{
  "cond_dim": 256,
  "targets": ["finding"],
  "fused_qkv": true,
  "width": 192,
  "learning_rate": 0.0017,
  "eps": 1e-08,
  "one_sided": false,
  "adamw_lr_other_params": 0.0011,
  "max_steps": 18300,
  "lr_schedule": "cosine",
  "warmup_steps": 910
}
Rows from block 3 of a small class-conditioned image diffusion model, named by matrix and row number. Rows with one number belong to one neuron. Each number is 128 + 24 x the weight over its row's rms, rounded and kept within 0 to 255. All counts start at 0.
After each neuron's rows are labels from the 100 images, of 14976 (inputs lightly noised), where the neuron reaches its highest value: "responds to" is what is common among them. Only what is clearly more common there than usual is listed. The data: retinal OCT scans (Kermany 2017).
# fc1: MLP up (model.blocks.3.mlp.fc1.weight, 384x192), inputs 0-95
# fc2: MLP down (model.blocks.3.mlp.fc2.weight, 192x384, transposed), outputs 0-95

fc1.316 [172 163 158 142 154 136 164 123 141 175 137 130 147 163 138 123 129 108 148 109 115 143 118 124 138  84 144 161 136  99  96 123 125 137 125 109 123 181 125 105 143 134 133 132 119 113 127 139 135 106 130 161 130 116 116 123 123  85 174 168 118 134  89 126 116 145 129 145 130 120 142 168 109 113 125  75  89 140 140 104  87 103 144 139 136 155 136  98  91 126 145 123 148 113  99 132]
fc2.316 [ 86 121 114 103 119 185 135 162 194  83 115 134 138 138  98 147 179 121 140 101 136 114 139 172 135  97 120 129 126  99  81 144 117 135  89 131  84 128 164 129 128 127 109 102 134 155 108 137 120 119 132 134 133 128 145 120 123  88 111 155 122 173  84  93 114 116  98 133 126 122 127 147 131 148  99 155 108 102 129 142 111 141 133 137  96 125 139 124 159 109 107 140 165 115  73 145]
responds to: finding: choroidal neovascularization

fc1.366 [111 141  97 167 132 106 138 124 155 140 139 126 157 112 125 100 154 154 167 126 116 156 106 138 132 177 155 181 134 139 161 152 125 132 128 142  99 121 193 171 110 136 135 170 126 129  76 129 109 138 101 116 126 168 142 114 154 123 115  91 122 108 123 108 118 155 122 144 118 147 119 120 130 127 143 119  91 113 110 135 102 117 122 100 139  76 113 107 129 158 101 132  80 155  90 162]
fc2.366 [118 126 116 109 120 130 124  98  99 148 130 128 115 130 123  89  70 131  76 136 111 169 103 145 137 116 134 188 168 124 147 115 165 115 180 135 118 109  79 151 114 124 121 134 150 108  53 119 133 139 107 109 143  98 131 145 139 114 115 120 153 126 102 113 144 101 189 122 100 109 126 112 155  95 114 119 169  93 101 109 130 135  81 129  88 155 138 110 160 118 148 145 147 118 143 145]
responds to: finding: choroidal neovascularization

fc1.187 [ 90 108  86 140 127 146 120 135 174 112 115 114 109 124 160 143 144 138 119 100 158 105 118 127 136 179  96 153 125 100 130 112 114 138 149 125 142 109 146 140 147 111 116  57 163 125 126 142 134 116 136 141 135 165 143 132 109 132 153 113 196 114 173 118 100 122 128  67 111 113 127 134 105 117 152  93 131 158 127 113 109 118 123  85 126 152 121 115 131 175 176 148 117 157 133  91]
fc2.187 [116 158 103 127 134 115 104 107  99 166 118 140 110 121 170  82 165 155 135 115 125  87 101 122 165 139 133 164 129 110 115 154  87 177 131 159 136 169 105 131 121 147 161 150 177 129 160 147 110 118 159 127 112 127 175 136 106 124 109 127 159 130 151 171 163 102 129 143 116 138  96 112 150 114  99  96 146 113 105 135 117 113 144 132 144 136 164 147 114 174  65  92 143 134 115 122]
responds to: finding: choroidal neovascularization

fc1.343 [ 98  96  70 114 114 131 113  94 122 136 116 140 114 108 118  91 108 112 153  95  97 142 108 149 119 167 150 122 105 122 126 144 122 132  98 148 159 146 129 152  96 158 129  87 145  75 118 107 165 141 135  96 116 148 144 119 122 116 136 129 127 118 144  96 135 101  96 135 109 131 142  95 111 130 131 101  68 121 137 108  91 117 103  79 105 147 138 161 121 126  89 133 127 152 170 165]
fc2.343 [ 99 129 123 146 100 113 108 154 117  98 123 151  89 132 148 125  95 109 142 108 108 116 168  90 109 115  85 120 114 159 107 128 120 135  98 104 116 124 116 129 134  87 114  84 126  85 155 136 112 108 156 103  95  93 103 157  94 122 150 137  98 134 130 129  73 144 164 133 139 137 131 110 120 121 144 139 150 190 100 112 107 170 120 143 138 134  99 161  98 131 112 150 152 127 115 174]
responds to: finding: choroidal neovascularization

fc1.197 [117 166 109  94  74 122 139 119 113 130 128 126 126 134 115 120 124 114 121  78 118  83 113  87 171 112 109 121 150 145 146 170 155 160 124 115 138  82 140 120 127 153 138 142 135 164 116 142 116 171 103 146 141 147 126 119 135 106 122 124 120 177 122 127 107 126 163 122 143 126 120 129 101 164 100  92 131 114 135 134 137 117 121  87 103 157 127 165 113 123 154 110 149 134 134  78]
fc2.197 [127 117 153 107 130 146  78 107 150 106 126 118 100 177 168 126 154 109 126 149 120 186 100 138 159 101 125 124  91 184 134 105 165 166 112 105 119 137 108 112  86  89 123 111 141  98 119 139 137 165 130  99 175 141 106 101 114 171 141 147 136  93 152 151 152 131 131 137 103  96 117 130 118 159 114 132 109 113 163 131 111 132  90  56 142 121 168 165 136 130 139 110 115 135 113  99]
responds to: finding: normal

fc1.53 [101 134 135 118 166 144 117 116 136 116 122 144  87 129  88  89 143 161 168 152 104  83 139 166  95 116 159 133 105 115  87 135  79 152 130 136 119 118  82 118  99 104 157  97 154 117 154 136 106 114  92 143 112  84 105 105 105  77 153  97 151  82 108 111 100 145 123 140 126 119 130 111 121 106 161 151  95 116 151 145 106 121 110 105 167 136 134 116 124 115 120 171  89  68 123 100]
fc2.53 [100 132 101 142 103 138 107 127 121 142  74 150 151 108 113 182 151 131 120 103 121 156 119 113  88 162 119  98 159 150 159 137 156 119 131  84 164 136 159 129 127 139 126  70 114 110 154 152 133  98  99 163 137 133 153 156 148  75 133 100 124 139 151 115 125 112 115 142 116 157 131 134 123  91  58 127 123 155 162 179  95 109 121 134 128 139  99 128 132 123 139 110 143 158 121 131]
responds to: finding: diabetic macular edema

fc1.160 [145 134 137 147 156  94  62 153 141 120 146 118 113 108 100 122 111 121 144 109 138 116  79 180 138 121 136  82 159  95 100 116 105 160  81 146  86 139 166 175 111 123 151 117 124 139 121 126 172 117 112 103 115 118 161 117 149 121 124 102 117  68 122 142 129 125  99 142 115 111 132 133  93 102 115 127 162 120 131 162  70 105 134  77 151  97 180 122 101 147 122 172 110 129 148  92]
fc2.160 [129 135 150 126  74  94  98 121 136 120 100 120 124 100 152 105 125 184  90 102 115 122 122  97 106 123 130 139 191 139 141 111 129 165 122 121 119 120 122 139 143 153 110  98  99 107 120 118  50 145 150  93 138  94 156 132 118 103 155 127 121  84 167 123 122 130 154 145 130 158 122  66 122 142 124 112 118 132 130 106 139  86 105 119 116 102  52 115  97 137 138 113 124  94 123 111]
responds to: finding: choroidal neovascularization

fc1.51 [ 95  91 156 136 146 138 143 105 153  97 131 129 116 129 126 123 156 187  87 134 114 103 134 134  93 151 160 131 117 129 150 105 139  96 125 125 121 137 173 137 150 131 116 117 157 137 102 132 144 137  99 143 135 133 122 134 136  80 119 140 146 152 151 122 141 113 127 153 126 133 134  94 153 113 112  85 126 124 131 149 146 133 161 115 171  92 152  69 119 147 179 113  86 111 114 126]
fc2.51 [130  76 130 171  88 170 126 146 155 116 142 119 135 123 118 127 125 160 131 160 157  94  95 131 114 109 129 128  94 162 115 143 109 125 130  88 126 132 133 121 131 112 202 153 130  92 114 123 138 139 151 135 124 130 155  83 126  91 128 146 110 148 131 138 137 142 113 169 149  68 111 131 114 147 177 150 142  85 126 100 137 166 151 141 129 128 133 106 142 151 111 129 118  92  78 133]
responds to: finding: choroidal neovascularization

fc1.230 [143 135 105 131 136 165 135 119 151 104 133 136  62 127 132  98 145 103 145 117 117 110 105  86 119 166 142  96 153 161 112 143 131 127  93 142 112  71  62 169 109 128 156 141 122 155 118  93 138 152 117  72 134 101 127 131 122 119 174 141 128 118 102  87 123 109 135 108 148 162 156 141 116 129 159 116 158 142 149 114 145 106 132 151 129 134 122 107 122 158  65 172 128 159 128 141]
fc2.230 [132  97 133 117 133 125 127 149 141  88 143  82  91 165 150 103 117 104 131 120  98 105 148 194 142 132 112 156 152 130 104 107 100 146 169 129 154 131 114 150 126 110 126 136 104 149 113 136 133 126 125 110 123 128 117 145 131  90 151 141 133 150 128 115 111 128  98 137 112 116 178 109 153  97 147  94 106 142 174 105 112 127 129 101 140 128  83 108 154 110 145  81 119 113 140 125]
responds to: finding: diabetic macular edema

fc1.36 [172 151 148  43 140 151 148 148 136 143 137 126 155 131 121 114 117  78 132  85 145 103 129 128 120 128 164 132 129  77 131 137 124 130 136 117 148 135 131 144 152 123 127  77  95 152 183 128 118 125 128 122 127 147 135 126 148 131 119 167 108 104 138 143 118 139 124 124 112 122 141 130 108 192 120  99 148 150 132 151  99 127 116 113 100  99 140 123 144 156 131 138 108  91 117 130]
fc2.36 [148 132 113 165 160 119 126 125 119 118 110 124 137 126 110 119 125  94 120 144 120 121 132 129 132 153 117 107 147 121  82 167 117 111 140 113 140 120 135 169 133 114 142 132 114 145 189 126 136 131 100 129 135 115 111  82 123 146 185 120 106 104  82 121 118 111 125 167 144 139 130  60 112 104 118 112 117 158 132 154 139 162 114 122 118 173 112 138 130 140  74 124 127 112 138 174]
responds to: finding: choroidal neovascularization

fc1.365 [154 177 114 103 153 111 126 172 172 146 108 145 129 109 132 149 143 148 117 144 130 123 126 113 152 128 103 130 122 144 164 110 134  98 114  83 102 112 160 107 127 132 111 143 109 111 135 156  87 136 140 126 126 133 123 147  88 123 145 142 126 132 133 102 138 127 152 145 174 127 126 165 131 116 118 103 121  99 124 153 119 102 126 148 172 119 155 124 135 138 161  96 164 134 143 114]
fc2.365 [105 180 108 137 143 139 172  91 182 101 118 117 101 163 128 133 111 148 139 122 147 139 153  94 120 113 114 155 162 138 117  87 114  91 125 138 174 159 147 128  89 133 148 142 140 144 139 141 119 111 140 122 108 103 110 131 108 140 139 108 129 147  81 127 109 167 146  98 126 129 143 141 138 104 148 143 136 135  64 119 109 173 105 136 137 147 125 110 144 132 139 149 110  92 123 142]
responds to: finding: normal

fc1.89 [147 113  96 125 175 138 177 133 124 123 174 145 132 152 134 120 136 173 141 138 103 129 144 145 131 140 104 147 176 122 122 112 146 112 114 105 158 150 154 121 110 167 123 104 130 106 132 149 137 144 159 160  82 192 165 121 159 151  98 125 192 113 117 147 111 102 147 116 126 107 110 104 145 106 142 156 133  90 103 147 154 113 117 125 104 127  93 166  96 119 134  86 155 118 113 103]
fc2.89 [150 139 134 154 125 106 146 125  84 120 166 152 125 103 124 136 134 140 102 103 154 159 119 138 102 131 147 122 146 159 125 125 167 105 154 111 153  90 113 153 145 114 156 112 141  99 131 130 148 153 156 151 128 122 150  99  74 147 157 112 132  86  75 119 142 139  90 146  97 106 134 149  98 116 170  71 126 118  95 175 138 159 121 129 116 153 136 171 163 137 116 147 152 144 163  94]
responds to: finding: normal

fc1.193 [127 129 110 123 158 139 128 162 110 111 123 101 126 116 131 118  89 127 125 130 146  99 105 178 144 121 151 136 178 134 125 120 119 138 127 128 128 129 131 157 189  88 139  92 128 113 108 189 136 151 128 153  98 131 151 134 136 134 128 143 106 107  97 177 128 119 122 143 125 152 157 111 127 137 148 109 127 107 136 117 141 129  97 120 108 121 140  76 121 126 109 103  99 119 117 127]
fc2.193 [129 100 141 103 136 134 135 100 107 175 120  72 150 111 142  80 121  93 141 143 116 121 176  82 166 127 137 113 125 155 117 135 174 118 108 138 128 147  82 109 106 135 144 140 158 108 139 176 155 127 124 130 149 161 117 129 120  94 146 128 134  86 103 126 134 121 125 122 161 118 164 107 132 110 149 158 128 160 114 130 136 132 138 138 162 124  96  74 102 131 127 160 111 128 100 114]
responds to: finding: choroidal neovascularization

fc1.205 [138 118 121 115 126  75 138 132  93 129 150 122 115 137  98  86 172  84 151 101 127 130  92  91 120 101 117 165  95 128 144 116 116  83 164 132 167 164 120 134 157 151 139 129 147 110 167 116 119 130 102 114 129 149 117 129 163 151 146  77 109 128 126 121 167 119 126 116 117 109 167 106 122 147 140  67  95 147 147 104 155 105 112 123 178 143 124  96  84 145 104 132 156 134 131 112]
fc2.205 [143 137 153 113 137  82 162 132 125 120 114 166 155 164 114 137  97 112 157 104 137 106 117 134 140 120  87 103 153 117 119 143 163 120  94 135 113 132 112 129 127 134 128 147 121 109 126 133 133 114 131 117  97 175 119 141 123 140 135 106 142 144 122 110 135 109 137 159 142 126 140 122 150 135 171 145 130 117  29 144 146 131  99 143 134 137 169 113 136 179 121 129 152 120 123  74]
responds to: finding: diabetic macular edema

fc1.204 [117 121  93  85 131  76 161 105 129 135 125 144  68 105 128 120  90  55 148  92 164 126 132 147 163 103 156 181 118 153 142 123  70 148 139 143 139 131 126 174 132 122 139 106 162 104 151 139 132 118 112 126 121 125 134 104 171 126 183  77 159 123 139 116 109 109 100 120 124 159 117 157 152 104 137 127 101 108 142 122 122 128 107 136 138 139 132 121  92 206 146 122 167  91 147 123]
fc2.204 [146 131 135 138  91  89 133 146 106 123 138 155 140 120 136 142 126 129 130 159  72 117 133 130 174 152 135 146 115 139 149 123 110 162  99 164 148 105 176  97 116 126 137 117 170 139 116 155  91 117 143 148 127 150 100 113  81 135 105 110 172 136 163 157 140  66 113 183 136 142 140 145 152 105 111 131 143 114 101 110 134 156 136 110 142 112 163 103 146 130 184 151  86 136  77 118]
responds to: finding: diabetic macular edema

fc1.213 [ 89 113 138 111 101 101 148 102  75 135 115  96 178 124 170 156 111 142 100 109 121 128  99 162 155 152 106 121 121 114 178 102 107 145 123 138 192 115 127 143 133 149 154 136 146 110 135 103  99 130  99 153 137 114 139 101 115 123  97 117 126 155 137 123 137 151 146 156 115 134 144 101 104 145 108 135 132 106 126 108 150 126 109 172  92  93 131  99 128 133 141 134 163 111  69 125]
fc2.213 [129 147 132 135 129  87 151 156 137  89 113 122 203 136 120 110 157 158 128 156 132 142 158 107 122 142 136 155 128 116 145 115 135 162  83 111 118  97 123 148 143 135  91 123 126 126 148 129 154  95 156 173  90 147 178 127 130  89 144 150 136 181 166  96 139 128 127 142 128 144 127 164 100 115  87 105 109 126 125  89 123 124  83 130 151 143 117 106 128 122 135 142  86 123 145 180]
responds to: finding: choroidal neovascularization

fc1.21 [123 131 106 120  84 199 136 117 154 158 169 125 109 124 105  78  82  97  91 167 133 153  90 130 173 101 154 102 165  91 133 137 152 151 136 119 116 118 171 153 155 140 106  95  85 114  84 136  93 119 106 130 140 127 144  92  96  90 115 140 100 104 130 117 127 134 134 154 139 164 133  86 157 102 156 103 133 140 128 118 183 122 162 134 153 142 109 123 154 118 150 115  96 128 114 118]
fc2.21 [134 129 163 135 185 152  98 143 144  70  86 136  80 113 108 150 135 150 150 130  98 118 147 132 133  82 141 139 146 134 117 128 129 131 133 150 132 107 123  80 101 146 118 135 166  99 133  97 145  96 120 120 114 113 106 153 132 158  81 150  86 122 103 132 163 117 145 113 133 134 125 131 131  59  69 110 133 127 144 101 104  79 145  79 128 136 123  96 126  95  94 104 116 110 127 140]
responds to: finding: diabetic macular edema

fc1.11 [125 119 151 122  68 173 121 159  51 113  98 146 117 114 159 115 159  89 102 104 107  92 125 139 152  82 127 127 128 130 133 129 159 104 102 120 117 131 126 125 157  76 103 156 117 148 116 180 130 130 101 144  86 125 144 129 149 154 145 120  98 124 108 107 138 129 143 139 129 113  87 134 138 112 162 143 168 147 105 168 157 158 140 130 127 137 125 101 122 158 153 101 117 134  89 119]
fc2.11 [129 126 110 145 141 121 145  89 193 112 128 138 105 139 139 142 134 120 156 132 148 141 130 116 159 116 131 118 106 131  89  95  99 130 102 125 141 128  97 113 134 152 162 131 109 154 130 162 168 104 137 178 182 131 129 132 151 121 124 104 116  57 141 119 142 162 125 153 136 128  68 144 114 122  91 170 103 148 113 186 117 118 142 101 149 125 120 131 132 112 144 122 129 130 129 121]
responds to: finding: diabetic macular edema

fc1.355 [122 136 127 100 108 107 163 135 141 150 150 113 121  99 136 148 145  79  97 165 162 120 148 125 131 124 175 120 153 126 157 145 112 168  94 101 151 137 124 132 144 119 107 123 131 144 177 147 111 134 126 153 138 132 103  99 135 140  92 135 107  99 128 121 154 137 112 108 129 160 114 145 104 128 125 151 133 111 167  99 133 132 144 202 149 120 119 162 168 145  55 123 140 121 126 151]
fc2.355 [ 93 169 127 130 120 124 135 143  91 184 123 133 118 143 170 117 114 131 152 138 142 133 165 113 132 142 127 104  97 117 121  78 113 205 149 127 125  92  97  97  97 156 162 124 119 138 117 204  90 118 151 170 140 101 132 121 110 134  96 131 146 147 164 130 102 129 125 130 135 124  98 132 121 129 107 127 126 125 181 101 148 172 150  69 109 126  95 188 156 131 119 132  94 121 170 113]
responds to: finding: diabetic macular edema

fc1.209 [143 137 157 114 117 100 129 143 133 155 150 129 128 139 129 141 162 112  87  92 101 107 140 151 134 125 137 130 154 194  80 121 117 149 130 121  58 139 149 102 112 114 151 150  87 112 137 148 140 117 119 140 136 137 151 125 108 124  90 120 126 113 129 145 121 139 120 124 102 100 133 127 115 109 125  89 117 153 120 128 167 117 119 128 137  50 142 148 134 137 103  98 155 105 135  94]
fc2.209 [132 138 108 110 121 126 118 107 145 184 148 137 139 115 123  35 147 106 112 128 117  96 138 132 141 104 129 119  77 120 126 174 150 150 157 124  99 128 135  95 148 135 130 164 153 116 115 143  56 137 112 105  99 135  86 102 104 145 130 110 145 139 124 144 136 112 110  96 108 149 103 133 159 127  95 110 169 129 123 110 133 101  66 148 122 136 123 135 130 148 147 159 142 157 110 133]
responds to: finding: choroidal neovascularization

fc1.165 [ 99 127 190 169 113 123 167 115 126 126  96 139 115  81 160 140 145 103 132 108  85  89 132  98 121  91 117 195 117 138 144 126 133 127 128 103 158 138 136 164 109 132 134 107  67 137 186 145 136 131 122 117 142 139 134 149 141 127  88 131 118 133 124 172 109 141 150 102 126 105 135 123 110 156 147 136 120 113 132 123 112 129 109 116 123 164 128 127  95 122  96 143 133 176 116 150]
fc2.165 [ 51 137 174 103  88 125 176 142 124 128  99 144 111 160 152 116  99  89 107 152 121 143 153 148 121 151 124 166 155 114 155 151 114 124 154 156 169 116 116 134 134 116 110 134 110 118 191 122 135 134 147 105 128  85 135 135 146 191 126 125 118 135 124 115 148 147 113 166 115  95 124 123 117 112 119 120 126  72 115 119 127 164 103 128 123 112 135 152 116 129 149 129 110 109 126 148]
responds to: finding: diabetic macular edema

fc1.198 [124 185 120  97 139 149  99 126 115 151  97 113 165 139  92 114  96 128 174 134 114 135 155 162 126 123 135 163 109 121 127 148 125 156 113 119  66 142 156 143 156 138  98 171 123 139 147 105 139 157 113 140 160 114 116 118 135  80 125 115 167 135  89 105 148 147 114 132 156 121 152 163  97 160 118 105  87 174 145 153 115 124 147 121 120 120 132 119  89 111 128 100 165 101 107 133]
fc2.198 [120 122 146 117  70 114 158 142 134 107 170 128 174 150 141 136 160 108 159 114 109 118 147 102 170 126 144 160 167 122 138  86 123 148 106 114 104 113  80 118 126 144 156 109 142 135 121 111 151 123 115 184 111 144 114 129 124 129 123 151 126 151 120 195 130 124 176 150  93 128 144 143  97 121  98 121 128 147 106  97 124 111 124 156 207 114 102 133  73 106 136 133 102 100 126 140]
responds to: finding: choroidal neovascularization

fc1.8 [115 109 119 111 171 148 123 112  89 125 116 126 115 120 109 131 124 134 146 129 101 108 129 151 124 151 148 104 132 139 120 180  99 109 162 169 150 150 161 165  86 147 110 111 108 128 161 122 145 143  82 154 115 121 144  78 145 147 113  99 125 131 129 122 155  80 168 129 119 159 163 121  83 137  97 128 130 166 129 142  77 115 138 129 134 122 144 105 157 105 157 105 138 127 115 125]
fc2.8 [130 143 112 123 125 137 105 203 163 145 109  98 147 127 163 104 161 112 145  78  90 104 150 147 136 139 102 116 110 117 114 128 149 119  49 141 175 132  91 148 107 127 190 181 124 170 127 133 127 107 140 116 142 108 145 121 132 146 142 142 146  84 101  79 115 128  75 147 144 175 127 142 155 104 118 103 147 127 146 111 124  67  98 172 128 110 150 109 126 143 154 174 144 128  84 106]
responds to: finding: diabetic macular edema

fc1.92 [152 132 128 128 148 128 133 135 132 139 143 129 113 136 149 143 141 125 128 163 118 147 123 143 148  46 136 155 152 158  33 147 104 129 138 162 145 168 121  69  94 125 135 158  80 119 131 131 119 130 104 131 141 116 129 140 137 125 146 107 135 140 142 171 131 145 120 134 120 133 134 167 124 140 131 157 137  99 117 141  94 133 119 116 107  56 134 137 114  73 143 116 138 175 116 149]
fc2.92 [135 108 119 124 178 160 126  95 121 148 134 141 125 111 145  85  89 175 111 138 147  89  91 124 154 130 134 137 121 133  80 124 115 124 178 129 166 104 131 105 154 121 137 155 141 133 115 139  92 144 122 111 108 103 114 117 129 136 124  79 162 138 138 100 164 104 154 116 161 131 104 141 175  91  98 126 135  99 114 113 109 137  92 144 149 125  93 140 163 118  78 155 114 121 160 124]
responds to: finding: choroidal neovascularization

fc1.177 [100 121 116  97 117 105 141 110 139 108  91 118 114 116 137 134 124 148 151  71 172 100 138 130 121  82 135 154 162 111  56 113 149 143  85 108 145 141 135 152 139 109 128 116  83 164 119 115 166 125 105 150 125 140 129 179 109 134 140 134 185 133 115 116 137 119 139 108 121 184 132  94  90 130 163 121 146 106 114 124 179 105 138 129 176 132 125 140 110 152  62 133 129  96 106 137]
fc2.177 [149 138 125  97  78  94 111 157 129 115 125 127 110 119  94 136 131 126 105  97 151 178 124  96 156  92  70 109 103  84 151 114  92 119  90 120 113 156 115 144 138 144 155 113 179 130 122 127 153 127 124 114 129 165 144 179 129 118  94 171 156 115 162  73 109 164 130 130 117 135 131 156 120  79 147 121  87 145 118 151 128 130 126 146 132 158 108 121  92 109 115 121 139 150 134 127]
responds to: finding: diabetic macular edema

fc1.172 [123 141 184 120 134 132 130 124 141 194 127 131 109 139 148 137 117 141 120 165 118 110 108 142 129  81 105 179 169 117 164 112  93 125 134 107 129 163 145 158 104 118 122 140 117 168 168 125 130 111 134 119 114  94 130 116 117 128 108  94 138 127 134 140 118 112 143 136 121  54 131  87 119 211 109 148  93 141 145 154 205 115 134 133 175 153 137 107  70 159 155 133 125  95 122 167]
fc2.172 [109 128  70 164 106 101 136 145 132 113 148 144 144 134 121  89  98 146 107 103 102 134 138 142 111  99 140  63 189 104  98  73  91 117 127 136 141 131  97 165 127 113 108 125 153 104 124 121 129 116 153 142 113 141 125 131 105 125 115 130 149 108 141 124 144 141 130  84  84 170 121 131 133 131 141 121 123 133 111 119  95 130 132 129 181 139 129 150  84  97 129 144 145  96 128 190]
responds to: finding: choroidal neovascularization

fc1.66 [ 65 165 106 151  87 129 133 116 144 138 130  98  94 163  98 123 134 114 112 118 111  87 149 124 130 145  96 116 132 123  98 128 140 139 136 120 167 114 120 139 127 158  99 136 151  88 127 129 124 102 134 131 134 128 111  94  95  95 121 119 111  98  87 109 116 127 126 104 130 132  85 121 154  97 144 104 102 135 106 128 128 101 115 132 147 103 123 162 132 105 123 136  70  97 107 163]
fc2.66 [126  86 122 117 136  90 165 130 129 142 112 119  99 125 100 161  98 131 119 133 153 179 182 104 113 130 125 132 108 111 120 103 121 136 105 166 147 109 142 150 163 137 165 149 115  96 152 123 117  94 101 161 145 138 130 101 138 127 119 130 126 173 103 127  83  72  95 126 142 120 130 101 146 117 126 129 106 117 124 124 125 124 148 118 109 122 115 117 162 135 126 123 120 142 121 181]
responds to: finding: normal

fc1.318 [114 125 155 132 123 137 142  63 108 154 121 121 137 153 127 156 115 168 125 102 156 155 153 127 101 121 168 118 138 139 102 210  95 106 110 144 137 114 130  98 105 166 124 131 116 128 134 141 138 113 120 131 160 141 141 133 132  84  77 138 144 152 131 141 129 141  96 124 117 122 116 133 153 111  61 135 116 191 120 149 122  97  96 136 104 143 101  86 121 121  82 149 146 126 101 132]
fc2.318 [123  76 109 106  92 135 157  36  99 112 128 145 152 134 140 123 140 131 121 129 125 137 106 169 150 150 110 123 188 114 154 151 127 119 155 103 133 129 130 130 145 147 120 122 134 116 133 121 129 119 132 138 169 124 136 107 135 103 138 116 116 148 167 164 144 121 146 137 106 119 211 100 146 104 143 138 100 133 106 161 110 141 129 105 148 131 129 160 114 121 152 114 102 113 135 119]
responds to: finding: choroidal neovascularization

fc1.127 [115 144 134 137 126 137 117 130 132 150 130 128  96 134 116  88 128 127  80 109 150  85 127 138  60 107 124 141 124 122 145 115 145 114 102 101 138 110 108 129 113 166 119  99 155 130  90 171 142 137 132  95 148 158 118 148 135 190 154 110 115  87 139 125  83 120 139 147 133 120  75 127 134 127 114 157 139 114 143 149 122 109  68 123 157 171 116 123 105 154 102  76 121 144 109  78]
fc2.127 [117 139 134 141 128 125 144 118 152 114  72 171 138  99  93 135 136 102 176 127 121 119 152 111  87 108 137 149 146 120 134 155 119 125 164 145 119 118 166 127 142 110 111 128  88 147 121 111 152 136 126  98  80 114  87 115 105  83 126 132 112 125 125 110 104 137  91 139 161 129  67 121 117 138 114 129 149 113  95  91 120 112 139  96 113 117 136 108 108 110 177 164 125 114 156 123]
responds to: finding: normal